config = dict(
    train_examples=26041,
    n_mels=64,
    input='log_mel',
    mlp_ratio=2,
    layers=6,
    init='orthogonal',
    optimizer='muon',
    nesterov=True,
    adamw_lr_other_params=0.0023,
    max_steps=15200,
)
Rows from block 3 of a small sound classifier, named by matrix and row number. Rows with one number belong to one neuron. Each number is 500 + 40 x the weight over its row's rms, rounded and kept within 0 to 999. All counts start at 0. Numbers have three digits each. After the name is the row's rms in percent of the matrix's.
Before each neuron's rows are labels from the 100 clips, of 14848, where the neuron reaches its highest value: "strongest on" is what is common among them. Only what is clearly more common there than usual is listed. The data: acted Russian speech (Dusha). In brackets: how many of the 100, against the usual share in percent.
# fc1: MLP up (model.blocks.3.mlp.fc1.weight, 512x256), inputs 0-127
# fc2: MLP down (model.blocks.3.mlp.fc2.weight, 256x512, transposed), outputs 0-127

strongest on: emotion: angry (53 vs 18.8)
fc1.229 093:510518500461471434506511493463453488476502452471498520487386528466505518570518431540500507532482503512503557452523457469537538530489530573515497428481505545416480516491515534513456520486483478487467518546508501484566433447509533559483461445555508490484507510467554471559558550503525498489523547512662486460552483474541489526497558519474511492503478424471528499482468475570458529470440
fc2.229 089:542508556565497450443446533492431466519508456521537472436509417541408485501531523449547477472475512452514510533449453538496427503532547451443520452504432508517503474459442487557485438514492446531440488487542485513467531421425519560514470536470549462521535506434450424500474507482466505547487418497517516512519511536419455539496521477449533477547495515487467500485506502502503547511467

strongest on: emotion: positive (54 vs 18.5)
fc1.389 106:466496539482531427491535497477529515521479531497543554539450557498525456498497488400514493499537487458517488438510557469454485567460560537524453471504448514462502457537518445492489468575463481563471521492513534559516540542487413507443550493526506475514439483525533486406493510477532492601506560531531534511464505500486549530462556522521501547503368491488459551539499475462488462559418
fc2.389 104:512435496405489507549525543427455481523565473470561534487513468428575510503459469517511489429514548543470474494482480461451550502518538459574452455420464494506487539459440519488521514417501510431451503485492581577528457488464526487460479482470514463476508522516474537452532449490537491493486499507409471482504481488446506441542529603480461454444514499531513519502483491550469455521523

strongest on: emotion: angry (44 vs 18.8)
fc1.24 105:549489485451462544507543513526525541495495512387498548541476452486496560495523524473572500540484433496470456509512474572490471505489550513495523532547369545533487581560559358518493434526485481455438552534460517518458552529499462456469439539503509429474539500454512496575512544485534462514516454508510488491462506497535476602453434575481559445513454487537562472487478522494551560577527
fc2.24 113:432519491432503452506476499467533534458485592499520494437469477450558549477491501530474566533523520519532462429490504397495479528549467465461542479443534533487429436581551490508466533511487465476525458495487537495486441507486516484551492514473438506550443481491529552581481449482435498502484486561496524548431535515547525476488547519507550558496475512441520519422499457578483536464526

strongest on: emotion: positive (54 vs 18.5)
fc1.251 123:522518556525421518475487453458569512489469541521473560448487516437479429507464509566560538494457481496412486463500577475520499489475445502549483502441496477436533515519474471546462489452436462510449440540444543472529497471493578526468607609464488495518540461554511536506518506504556492508503554441514547522523516480471481558516505469487539482451488480487539457530616438511524482513494
fc2.251 118:507530560517540429546457531521485515542536531484501495536486527553465576487536508560461512491560503531487461539559473479550464542469524447531504530490542604493453473475485466500528583451518578477607585540493469459462550509499506495469530561505501463494477484515541561442551493540474458398560524543491475481440558440498493472552534520537556471497505516517540510475467482525470537468521

strongest on: emotion: angry (39 vs 18.8)
fc1.425 072:569492470529427481459537521479397519507538479496515472493475500491479505385551594490454507495500502491504490512542525534502527586457507470464521529476527582528503481456443457470440517480557455519523480532487508521483521511459501491536499475508434502384485538528522444465489530511521471492501504444532478527477488439505481575504429578507509474450479496511609434497462518549523524497412
fc2.425 073:471456580537477545431496511560444459503520471424482510463551510422540472397532549549541430437561490489508598540506556499490505516474581494514469438513470495423570501465479538519519558472485485527480525449514536508475443450568478502428510521556498435520540527491506524566545555485449441502494490557556470472528461484566542496477529489483539516505467525443516552561430499501469510517502

strongest on: emotion: positive (75 vs 18.5)
fc1.83 113:504507529558557513528490533551511515540421501465489489564475517484449431551509565489530509550534501468474525519566482548446405496481535513502545464428548574478431446503501553610456477455516537495471485456435517511438516522460473510522544451502454509524503451521468499506463511492467507482458478442435531497462478504469486381502464579481524486446502523505575402523510430499470513486461
fc2.83 101:458510528516514556531492553457391530503542441501486448427533425592463482510606470555462451509519529498480482449536503477424461489541455427428508478489491564484505469462470492444521471419468550453564472534478478488479547525512554451467527508543529483475447533465486548429576515556559485563429416514540437497496408535546571500459479468569515499555581482491470446595435481537422526540541

strongest on: emotion: angry (79 vs 18.8)
fc1.225 100:497505425562505544575487579481476446516513532508491575472500460460517515520448493429502509519435515492507446491539499470502461565574548416536533457520450588494475494495492520530434564460492503487486563450493463515459502544493538492460456479475506489516502539555541498489444471471470557474498489493493516523475526487484517518511421475521520539473384472512513538463490574517422493481552
fc2.225 107:509536476520481551538513472439512461473470570473548534533568534502514612521440528530510500532543568522507489475532538464390510551478522496490477496479522493493479457517436491481559502541494519528470499500458478501545519420431478458502507528570469436457447458523473543491499561492571466509513509509394522524500495551511488532443449535485506556505497513502502531510451495464477456508498

strongest on: emotion: angry (46 vs 18.8)
fc1.190 095:472496512516476550558518519498463529442479483495485555526583498527564509512482497471393477487390534566524499542529469528507519546500505466508468526440508464522477516452517552494497460518497480470493490561479479473501577468490444520453555508489467476535467428541526484552526498533473490515429473559470461455475466531484460493499506464421556477543474474549501557503467553493480541493551
fc2.190 097:507492480557502577559564557457504556540476521545528510491508517465471480510452494540544597476494460497505484553527506529557480555550477506437492495561473462512440420486470516490455605510513470483454492525493390539438496522612475425549519494501502495558502519525479432551474518479507495468451469531484556579536554504467445545544450540521507522486515537459540536505451512541513476549476

strongest on: emotion: positive (51 vs 18.5)
fc1.275 127:487466492496462390509441542513483512548408542498528475563540446470456521560546568514525472540475445479555524542514502536499533445528486447459459544509533614528500528524462537525592436497446458445474569495441481477543489474502516512474501470438465537464506454398502534499496471427506505500503497434536501511557545529528497546432568526456519475495452551481488497524518577503520490553431
fc2.275 114:519490497584505446537492464478537538499535532520534452531507458488470553458457494482546536500425522485468484520509468546525569518471474501458592496536490508516446537466516509499496570460508557510450472541534502433439483492547522486514542513550520448477420493455534473477502460516519493516502535458489433502529574538573516507424477545472472489472533485485424536503537490478437432475472

strongest on: emotion: angry (40 vs 18.8)
fc1.175 100:460499506460529520520493547497520455549501534469463498435518487452457504508531492488460510531491508508491527496474542590441507497535443509483486487481540435500467540526565443472506470524412470433615562584501491519487480433501472453505467474506548495475476488478506378536509503575493505486477533562512496518481514480523533507542495352446562511491466511486500531526566531534431542486391
fc2.175 109:478527532542495554448422545485471573614561525494507503503568460497496517505433524459538526445509561535534480508469446469444435487450529555517528515436464504515504515469439479469597529515503526523483490464520548468526514591484513475417539616521484500487523473537577482446477507575533464482510480494470555481488478553484555489512438496454467556465509532509492466546485509404493501581480

strongest on: emotion: angry (69 vs 18.8)
fc1.292 132:486563557512551460510498469485468529535453532528477496514502496505492505482471559497487518407534494490437522576556483497553496513483492472512427498506530461470498484458519459548435555544483473535475538484502554524466472409518572510463467373498459467521454436542521565510476586453398513405477542619529452491580525516506549519526506520616490516510451541477472483553507465532487463508485
fc2.292 124:520488570511492499512523479497557528500455577437486504498528459513456487493469534499484511439508480507501490512527442401557463477497489513520434487505479520572558517467501517526470443551433481508500536514502475542474522509485527496527539486557432539529572546460503504506484548487519457505433556434499584532468567584535404499527601510553460489487428489527595489437454483443552550475438

strongest on: emotion: positive (71 vs 18.5)
fc1.444 124:491503564500511542541539527493475489539446494526473518566485479571498460515511449457486500458469492542501514498490562480500479518504590512568526431551463471502482452506532447447472438560498499510528513455533474496435517483453476485501512519516478533488556520471462483451489471498512463534447513529509515523551464526489535487495505529564466518554532514379470447489469536511446487486533
fc2.444 116:490503504474495489436439463503513475500502508487511481579462520499593477482563431467557483489551457509476495486590485521442545512499422494520492507470546518480449533554555492515457525520469483454467527466411511504540507463539510538513463441498388402417492478500522520480505575510453503432499497547508451514439558448554526555492550435563417490582544502489461404450501498495432543500444

strongest on: emotion: angry (70 vs 18.8)
fc1.89 124:455485554492566424433565497445458513523537531519467434483461490491402499445598537486515504466482519472465479480523504521492518579494458533531562490502475470474476504569451469486531493460498556418488521520539509524509470495502529504435495489484425455550482498461486487500468596454495492534504496522590536579441436525488474533498522490514499609473521463486490514492477571419452524466519
fc2.89 104:516514543477474513351529542472426527548521504481509506429518472528488470464477518462491518528420490510510496454510498503524520419484402448501493451467455529480493490489540520486410463481397490449478434483435503486481411516500493556447518424448461488500548452480440469475470516477423457497472497518509593511552515438449515445565494479564517576565494534489565561486474456493527485446465

strongest on: emotion: angry (41 vs 18.8)
fc1.162 110:550530482501466460541476503492396459492544505431487506498475509436482567514543504555578474511537498532495503546535488545500472478483472441510438488471483458517553528548415554486437560523538519404516486441468485579490516471502477487528496448530523540464422437488509502464548528450444480493519504465536563401451564518490460584521545500527468452538534560470524435517523583511439586464442
fc2.162 107:512478502502470502500490517449474482511492492501449481457510496467547429465493550418492503488586527500448465528557433490532469524480488533501517512460531506510563532524506467450544443509508523517487562416545495446493536484463478572457425557522483506443464497550560485517438511460547504552496453480493530525499512433478475525526497517481508498474492539482535445506462465539577497441429

strongest on: emotion: angry (43 vs 18.8)
fc1.315 101:487527504464506542502538513529512449458526519471439530527489552509500465570486493546480433541487422512485495481511501517482541510624477483476528518496555623485462523522497532461520480432523451464494462525572557496459517497481527459483481509471545626491493466513491498486519490492536444480491482482523505483466484566478512527454491444454554389454400530507499540505484450442459537437503
fc2.315 101:455539424485525554515547521542458453505482602502435535550487476501471513518484484527477507465484468500497454497522492506459506508503499519387402472461486546531421428488508503482502520507484489556457501496514485557474543501498541498511491543444467432579494514582499511526441561557481543496434476522507536495508460518519528508487450502498528427482484440515512537561520492482521507476509

strongest on: emotion: angry (44 vs 18.8)
fc1.438 078:536539499505444436553471537473462423462501482524576532544519518480482502432458523479478551510572566534534520492527524554435508559468480503470559494465561460529514469522545513477492466563522526576440471574544522454468550547511439505507493439512493436486523502505423505502506496586475503406550510563492477540507533505496505554473547537519506503446451557511523477512452596476471449459515
fc2.438 087:491501537508461477472468536442502477441463576536442498552520531504466546462584469508427497478481459506534531505515470427492539543509477502484450478562485514527553571511499554472534442492523566537579480487526480465499461494420530468488494513482472489560591462516470526544490449542525505453475557500465463514458474458469492483528495543496527445512490520478497521510448562529542522530527

strongest on: emotion: positive (46 vs 18.5)
fc1.187 108:482454536504518533486442499444602532562502450484516459519524514479511486506539423494474448412479525511439493511584525557493465511497388464453462459449532521468444438469453470416577549429530527540496480550535461560482481479516525480554541471422464538436489494531536482480540475515487567523530428545513516462495563481465486541476407483411490499514484476459474515512510504479507591534559
fc2.187 108:423482543518494456507471442539487492391470544466548540487489506500555552553523518562533542525456449528524493494531484534426544498506492507483487466479554532559490446432484530511494500519533473448497445530475458535516463524436513452522493520511474521487460561580505496525437586511573436471477449525486512477556481546515457502500454491496530527492491501433383600473531586525446489501516

strongest on: emotion: positive (41 vs 18.5)
fc1.448 106:540500533536505490489448544496488450497493444403445587422463430438526545435421527550460467397463494524527482469512486457510515536575439476552489495548457524534498489517537489521481468530496487514548529481466509509528465503535500549561519532502497436492544472510517517486562504472487544491500516569442497487433467497443596502470523523491481416444499505475474595488501501520540450527544
fc2.448 111:521479454466455507574496509447451453501479465557575519468546479420562529557443541467527526428478488499498478518492448496505514492580534491502465491473563591478480530518525551459544468427484509496469504567470537506592504419499515478507496456493551513491540515566465518576530548604478489484489484525515447497478587496502487506516426554510472482466494482595558519459588504455568455467459

strongest on: emotion: angry (43 vs 18.8)
fc1.245 121:448514489473551522496466488469506531560504504468513545438472472467488443467501509540496496482546448548398442439485473561528531481596524505448513417498570457477487561446574505471477359536508549522501516467517491427512495554540558438422566452509539529524459553498548522538493524458518482592457494451536552477531483476487485460527475534546523480469483492533455553567507526551455498509449
fc2.245 116:387522482434522475476501555505568529529466491547463512527556451427532453494522493461495499513446500475511543499434484550493486530524567515482533461546467480428464519544515499471590476487542480584513548450525438532522561527474503540498485504531434522587514520519467466474459491448448469481590544524568535463497433470527497540572494473491470483494474533447532554484435461414485592456494

strongest on: emotion: positive (38 vs 18.5)
fc1.121 092:471486513459501477477527498481431528468531489556544459497437521462534455510471517550465539523474524546509426413517499491520488525544508585553463505506490515551441486481507535479466491421478548525440555449558565452522520436588509498499526435488550484497464525524462533424507425483495550494521391507441554503558580468474478527531490487472535478535429465467446527495532543539537488507522
fc2.121 091:516506465428412481580461563514477472503505468498462500407480558465487514482536546480486495496456543467479462502493548532566517477439469406458495498486507523525486507554441515558571435507484467529481545549408487455525469455523518460525507514519504482475587539496561473510518550513534523574496512439475503518552421449464492581547527553476415492459594546421482531514456490492517505477487

strongest on: emotion: positive (82 vs 18.5)
fc1.96 131:475521498504427519524492439507579521454477493528510500435541561644507457461505479522499489459534516522509436484534485515531493557552501497501499460459516517583491606536522463474523527511429521492495524535506576480459507471498431417504533455516490538493502504467448466541493494484507481489476473522572503502450483512448464485470522497535473538513450495497513475466541527547464478415462
fc2.96 116:491460475483493508541481591496486539492450450534502557461455501436511476471472502531503532496504492522530505487556565457472609563484423472493570466518540504468496437515493460514506503460542463531571506491477523506467591462452502469541534490448510535451434488436593524479487499507532477487542462497517378483574459501533532435517520477498495497522526479464488492469482518536448463495449

strongest on: emotion: positive (76 vs 18.5)
fc1.3 118:442540468524475518496530519445517527420493459508499511508530522433519554514529545392468453526583486517495490505583495547522489484541494546479512430542538482560568443526558552488492469585501553456555449521467543472518521484473482493524577394429485496477489510517479483505540487445553539503461477567540520522424477624474445459478578497540463454549513513518565458574525443531455512495458
fc2.3 102:511536547493457460480556488555471516445492483557428518534461508532495538527546524488531509496507483512523476561579526408521499535522542431496585521529473536472539578538450434440522545511565481494532496539538505513515536464526552537453479484487469529451478495485376474432528463540529493565397476522459418572484471515504514460532455473515406447502491514469503499491506506574436481487503

strongest on: emotion: angry (53 vs 18.8)
fc1.191 108:490549558521464488466490526479476547495500489565489405445506553479521481445513501530477512494535452482471434503532532507504486476535442522516423490486480465505525450494523482450408507467445570499477493529479477470502430519483524459469424509511533470552432490434512518566460593539491476520519514437569535515527594481529547472477424553457622548456485493508492545459558457517520534485469
fc2.191 107:473517550464567531487529489494456517528463586473507424497524526459460483510489493450517501505514492502454454469491458508528515553552546538504547511441465573559476487428503480567461535494502522510454547465525459553486502452468549490488457553459465423523496471510454557416421489458505530448570499487522522500463439503409508518493527467502535463508459507558558545530442585502529484581489

strongest on: emotion: angry (52 vs 18.8)
fc1.75 092:575487526496516507538421456494542500559529515498492513511499491495516521530430433529477571566553479526583567510565576608554499449510518508472534505484538533483476518551557462533489467436457477377560506508570505477500529470549480471552436458519503572440573492538469487502544544454444473445497528544591467488494463538518495499513558457492511520481509491472503533521551446467539533544527
fc2.75 093:489479447525504549450484502515476494518498524462471556513527480512520523490574533476533506443555441543528503460452472544532497543506482597467465476420532503497549449503471552490515483539465515552544525526592507490599455506474473418507513517429465402504487447534479535459405527525456503502441519539511521480450539506492485474484498521487567482512470528517550560405511459492518541567461

strongest on: emotion: positive (59 vs 18.5)
fc1.436 112:483515412523481508475515467502452531511456440459485492449501512456516464544537532486502493442539464556482517595588503529544507478457494540477497489515479455517478513541496571384545482496547436509504487492505608454527473545485495528470429520454534611497543472564477475455433493534479452448509501496477481543430505489483541509516472524512517526482533560515546511614522516520437582492495
fc2.436 110:421445496503487432518485589481475467532454559539514562532524501522463469523530511563529484437503538525454528594466417532483518531472518490504516473527537552508515498522486532461482581499496503517518513460419496533462517513491485538539498550475527480493516555499558478537542457601619516483480532401536512468514528480484450469546426529564412543492454532498497539440533538448515478524485

strongest on: emotion: angry (45 vs 18.8)
fc1.478 101:516484474448491504502449536449477510504480561499485460503460522514420522396465530457558458518426555558502510466590516442507477522518425496537475491502520575562513456553522485538544415443492488532429453482472530501442531476503482533558496513493495510541496560423586522467501488542534431490502474482477489515539419497509467515393524496519489499483531538566442509470496488502531424530537
fc2.478 101:496480461471529447496541498475558573498524501439475537502507533490548503457584490497507481462472430473541501535493488585545523559481496515436552527502517553477465396496529464474518498459544550508411512558534560504492557533510544496445494500591536427526440489483474480538591538557453563549482565467546510499509540467536483541497503568425473512595514541522500519523392477539527504478559

strongest on: emotion: positive (41 vs 18.5)
fc1.426 101:515493559480550549470524472473490468574473504592516407568506556556505466486468478455498522560490564433519438469501503527510475588445459540564439466575527566568453502483533523501436398475462527453480575498494517486536510463506473455520480459489487492575498553530465543551460466501494461540481460487488433557483553492428453498561542466497438504498502504532521472512534434440517463558485
fc2.426 101:510507481476486429505401567586493490540455465451530477464500443471465477625480477517503512478468554518468466506469486487465571512523504402469546514522495520495487455484487541457535462539499513502469525486435494518530510493507476500443533479460533449543486524466514524437503563513536447478527515497515474541453455478471487548441486535530468482515557597476441470437457484466500517510443

strongest on: emotion: angry (40 vs 18.8)
fc1.149 054:542511517471496441539460513455467506527495506534548462490472574503417475502488503512556533518489536494436405514530516473586505509480523603571510489562467577396466461505455474506511507503483521513501485525469490553553452476477440490525480494508483480458521476500545482541501470545621448510481491571445477576547509493509509422492522487517509451434479504508511486502436494561473579432493
fc2.149 057:525517573470483490519456487458474513496500460475505443458477506497492546441484461505490457522501480490468529460561496505529519591535496511580451530499514469433475540517533480553519561524529459474510425546506526493497589521541517520534490484584496509513490550505532442502460556494543558418413540540445503512490550492528615510530462386476421463507517531412537571533486472502508510535527

strongest on: emotion: sad (59 vs 27.1)
fc1.394 111:474489548564567507561427560487511542458548475484506429540524472545449517529485508511574573527522442470464438448506513489452594487453490504511577451493467507464452481513497485525508563453556445556484509489492478413484475398535450534462467481478431506413468500504517515503467512482483514503524496569489500482601481442510482513474506532483543495580507467501535478485501496522489469569507
fc2.394 103:455427462476522564452439522503475432498509515547467415491510547454467562500426549485481547540489508502560554576457517545470459465543551557507505497555587482503522487501562485476555464520463474574481555536477486564492442567414480481473513439578465525558483481461504518518528408490588522443525532466527577487529533499528469540566544483478486484521552410475474502565540501454563497465523

strongest on: emotion: angry (48 vs 18.8)
fc1.359 123:545485585558450542499499417542431487540481513572533558424455461588448432554431547502479504550541484492418522525583530485539525539473492498469537535565533564494464485481489487491529475493484548535458450480439510512454486483537440503473580441546538564522456491439475528461504518515520511467551515491434503522580428545481486510526464571513517488550480481492448520451519538497466509419472
fc2.359 114:426517483527458468439497472448460478465426479532467483488525517567403535514496539537516514533446547464542471541500421516472469540507509550588473547487507593487521594524483481447432515542460513497532518463548454483515512499526497485523479541545574474611485488497436457559511453541507463552541472503476525493467510525538477504470462417542506477473494559504498459507503462513484489522448

strongest on: emotion: angry (53 vs 18.8)
fc1.411 120:462481487486483509515492522526465521404453460496448529423508516474501441543528492393490478486513474466542515511544528545483499544449521474474516511471537450520555524545461499477492438487416464494453466474480528481418487488533502494491468417466469470425536511552480486496496550523487475505481535506549527559487545468445464576438503472493527560471571544498543515427490503493508517530494
fc2.411 118:586491526425470495459411449474491513504550533440510523501549481470618466525511454487531479490356515494493567523465455534463439564532515521495484503537461586442481382506482503509510502473533495503460484514460465479543474537522485469478516540479522455584446459454463480516526521531437475512497505505468488465489515500483568490500466488528484483464571567469493478473413465498531538506509

strongest on: emotion: angry (43 vs 18.8)
fc1.360 095:461480525471452504425473439425445554505483502506525532489488487473552452472453473530481518474566496504462495531503515594466533502527456449529532522548582516565526497461450457531500549492538434544489432508523553470448452442475564491510511443539541566476541475553501530427517594514475529458585589537456470509443514474477459512459491483501432470490466433565534451582453449495538486500471
fc2.360 090:411452496485540538462480488571462563504443517476447447519542464507443542563544518468534391420508498547482431548500523381574517511484519490504514526515461449525515487507515485469525460449479507436479500458408483473491478569511561508555527536491498486542561523506442506500504490498514554485527488526554523528543524567488493546531501581518460499499504584493530478452449533488463502516540

strongest on: emotion: angry (42 vs 18.8)
fc1.157 102:461505427515472512510505582523446469549497501536473487465524480444554479561513504475606543500475513498600452490505413516475503604463549488465511419513458483550474554494435541576470460421512422529481516567544529480516460433539473487532547483506471458532510520515448493517405522541480533526508532506514514477474457532452466481522512486526507539495520442496412430522455503483515521501468
fc2.157 100:513477423485497408485533476438534526561453469499570555575624467474462498533479470441482477557493459503513504519599493484456520513485546523522507520497516519473483483545499494530489514513478566524490456551418430541480486530482495526532480506509432425494456505535500465473499584518511510450462458528509465511519505484455556485498459450471506469463541492517509487577475536434514489495615

strongest on: emotion: angry (45 vs 18.8)
fc1.237 087:465541513494467484569507566496458475532461491542589542518537461517506425504559433462440505450494511516493491477517493491555536502481502501478451499518515574509497513512514529505490496557537463517463477512533516446542484508503521483596512540500499491541518408508500463494533494460499431491497555452414558480527545509481422556514471489494404523542497507502503491426444528466406508495489
fc2.237 093:492429443561503492506479449535582588550512445487517556429504506538442492506484456433515470524448522499529473568533502510518483561556559588474457480485515483491506501565510564533521503448406575475407529525566490579532493499509559490478536527448570490509526492483492528495509592506524486550554492510513539438516515535529513547475502492447518477558541485484543593511513471514452533498575

strongest on: emotion: angry (51 vs 18.8)
fc1.27 112:472513494457530464536465495567461495456433505490528419453503503503497512532519464541524487506548480534457490511470494501506454413498503475564508497549588501530434474457519434517488546473497529543532521512474420459492457520501533504499482524517493509468562556455485430485468603516561495452460498521457524590464488537517480514527560526482474524494414489603453459495504523454475542614486
fc2.27 109:461501564551480543517421473522471512521551542510546444605525549584504568509489491482535534485486507499503492491474521459498503550519510524527494494486493525517508521519486507462483462494526460490545613510455479497507498517441509491469507573496485479601487544434427532552500559477514479451456473558534515469469542509449445515464507516539515527548460522522508451457500505472489488478583

strongest on: emotion: sad (59 vs 27.1)
fc1.487 079:549516430497462531478502486534485442454466494455502514430486506515447505495487476489487439491544470545472472431463559516459450415548461521459558454436488496540558520573499512462465499441473477479472479480480473538566547507543503537532593539478583453496477513567497485487448556578428508518482452463479506520522515495467471497481545487521567473444426430527561445507429529534473442489503
fc2.487 086:472440464554540596485508534498504493466444494484454499492434522509540513539513606524465481531483432485456524534459487451509469519497477498484479505487515446438440558521496503468452492496517499593480665492510470492499525510478515507507435479480541519471517543520514525494533478446436538489468472523515549499477531481467561576546484488487516606534533541423551497414505489506467544502539

strongest on: emotion: sad (73 vs 27.1)
fc1.12 126:548511483542518509517515537562492493495498510577480497499526493482554582432472549505568454529481496546553570512525489578449483485555467526509560421493488523492497507524524490434501477517453524524479552487455501501580556488555534502476478373445437481520519535415518480512512492542535464550463446507603559550543530597511541470492470517485479547544545494481460458548542506448473508429439
fc2.12 122:465513489456545511453470457522486560500522518554538476429447510510456567543474562453502527565500481407513457468462481509427480577498497509546489565478482484449481473522490493514585511464477552495538524511504539511509505502487515527504443561530476466474505498463519596520487481543510468459455505511486426549496430528426470511479490471504452530510565532462580538525539544510501479501516

strongest on: emotion: angry (52 vs 18.8)
fc1.152 118:430565477491465477521496444542515534476457503494509436495452535522521581491455483558538527529481492478575492448550496534566539498484452495499435478478530505517513561461514546472566466479549454485473488463471489473493454482484568510414509497504524459530537542498503459420507603487594493542475557434523474422497513529530478473547554469561510536482503457484449462545497517369534427535565
fc2.152 109:493488505506460428496457525469530497533504476538479573517537541531550433556502417536472542538443472454495575455572545501483520512496554584479411480449516508559504504478430486526435536472495468477426495519378417491442551498538483479502496508477553533569523566514463437543519481447516497415521498552469520534511460445488466521471517471424447465578438508457470543455518453494540477521497

strongest on: emotion: positive (57 vs 18.5)
fc1.467 111:573442516472514533507545502452537478557467528458432480556567508520497478500478536520429536500528476522508412464515540459512572449527539593517533477457498512484498413494538499461534591526541588517534517509451490489479473506485453547443465426470459473508469533468482418535544510565459459494485531479572491451453547474503522423517516447455474524473560476470559442438532525431477543483571
fc2.467 111:531558454486460539453550503480447526510507551499461471544515525526528545519553488476496464559530570513471496520532550555477460545551471501455530423550563525380475552494471490570526429519567544490555491454564592436478444558431511488508520506472494485448490544516522497464465515490519492489470499457576492516609512489493447476428498500526506476518504538460486526472462483476466497521461

strongest on: emotion: positive (38 vs 18.5)
fc1.461 088:511537502495475549507447539501520508544538534503472558516443450485432471457437504460479453479574448492472476476530482497503510461447489437550517536483505542412574633488493527439535463491517505522439528533447543540524423383487539560560463493484492433498521505505443508615484480506473552517536518489495459459412507561502479517510522457546556516504470548499455550520457438491458544438515
fc2.461 094:465460556485568517491534498496565533432560456565502487474478528497548482467446589522423437565533516470495448499461406583491554504503476594545532434540526509537474540507477513469495557456530552538513474444481486505468471527482513505444513528528560586463547559537496526493528434590463442487436476470489498525440548531463440629555511535483473510493520541503474517508504500506573486510468

strongest on: emotion: angry (45 vs 18.8)
fc1.273 104:495507509540508540516470442525490512522452578499498486468509543512623493524480523469543483594430519452459456559574428529463564454488492441546555489556532466485524534449483492492469550540475499505556462508483503553441477485428493498502475433479552519511517448488487495487442491535474522466564522549547461496499524472486579536475516463564496567475526494421482521565519523510512460450452
fc2.273 104:569502470474539445460519408491549441473542397502458553508492467450465586533484519485433427529440492461557468511449529505489445436505434530563466436454548532523535516450423550531472498577448471512495506501486466482472523448601527492483490536509489497517444471463546450510489542477461494559472498546474531469549493570467472565542573444489524490464469496460449515502490487554505566507537

strongest on: emotion: positive (38 vs 18.5)
fc1.106 116:486509469449429482554583506553472460480492480606485522508508563466536468528470574535470495451519482530527509536492523471535556475524470571557446485556517485514560468494527512483495544504609515485505497513538518448453494563515604468503445564493474502560545573540489466460516531392500445482516500491573473503449566517564457465533536529530445545514454469586505458514523457525449531479535
fc2.106 119:541463469540555496553415459519499478507505525529603540554450544551482541514489440545560525505498498556430458472528473446543523490481622518407505527489555461547516575501538505487446495429484539471558519528494497444473521392448486513456475521411429472486470454511496563486503475527494547470511505503563500537542475535525498458542493466502532528415469536517484536477503518501455512530472

strongest on: emotion: sad (76 vs 27.1)
fc1.5 096:499516527521470526504463501529466557477487541611478512523472556499450485542452548525477507484514459514580470522475475553556429513538457498432480520465506474496520429525538512462466518513541431427480484467447468473513539512574535512560539494549459498538463534502502486548471509492504509524443568545542501424572426472495482496453586507467436457474430513487500479448511445483444453483577
fc2.5 093:433520511487486547559531551458489491511562541550493480503499511486434514474482476541524494518543521513490498520560517554460524515461626563458447496539506492546520503549451500582425435459463445455449586550528488457493570467455498499451521525524537546487548403519467523468493444503514512450422518521518563540462542555510485523536499544532546595493530502411473497469489543557491479476478

strongest on: emotion: sad (58 vs 27.1)
fc1.296 096:551462517503438552497533389538490508466494504520533478530533454490450593461483501588562477521478511515468518489533512569484522548551435504451475488480515489499545490523549491416505535510453525510524581544521472482509479458541512555534516474424521516528538455507512431529439511483437422459549430556516445578522523539518563489463492489465447496529541481506460584473568532510434479511544
fc2.296 081:491553454509444489463505560451495511458495535434435532533456505468542507530526537436535535523511485492597506544488553586480498541454476458510526509474385554465505506549468543511492469511472530568504531543524520571508500534510500543505518527485477483523509466425482515497559478592565445506469562548515489449475523483462486515502489516564526561431479480455550509457493460571594481492539

strongest on: emotion: positive (44 vs 18.5)
fc1.135 120:466433536564515512472473497468502438546489452520501495511548477407495410544545563512531499441609520473491533376568457485477417413534527421532446563553481539460428551522518512537563487513515486482512510522543470444499505566501591512474442498456494544539519475522424445442508507532478518514496486534501502552533498413554497497500441505481506446576572510555482546509537443556501487570445
fc2.135 123:482524511492490574501496533497500462502573512398457517461458444471528504475490535485485482469524503475398560478476568498545533537511401515539528514530445502615454508603587505443572441526523473542507548456607517447507468486473490540507476519521529488417500483488495526460520509466545517544507484514458497521523430501494522489480502523476566500485526398492478556455521471505501511513522

strongest on: emotion: positive (38 vs 18.5)
fc1.327 097:525449496469530471526543424544445484426587549534507535482462447558502481457393497535533489534457462572474439466537470506557488445461510395535533513483511483523476497477494443520557596461474479479476496460450493496511522489555481512525538494483531488496464400519446502551485467504527551489505546485539475538530584463459560493522517542495518521514457498436466430477447460499507484534477
fc2.327 105:465553566559494523512432465497492446524527435509516503471453513488477517423536498557489500503460525450500450556491479547551516483536481568462484586494511521465486522620483479475505486502504522488418471474506466452538457558515498458460487518508430509511592453570512525479556499512468489485497529515532436546446498461580488589537549502470521548550503462503478472452461428464456545474419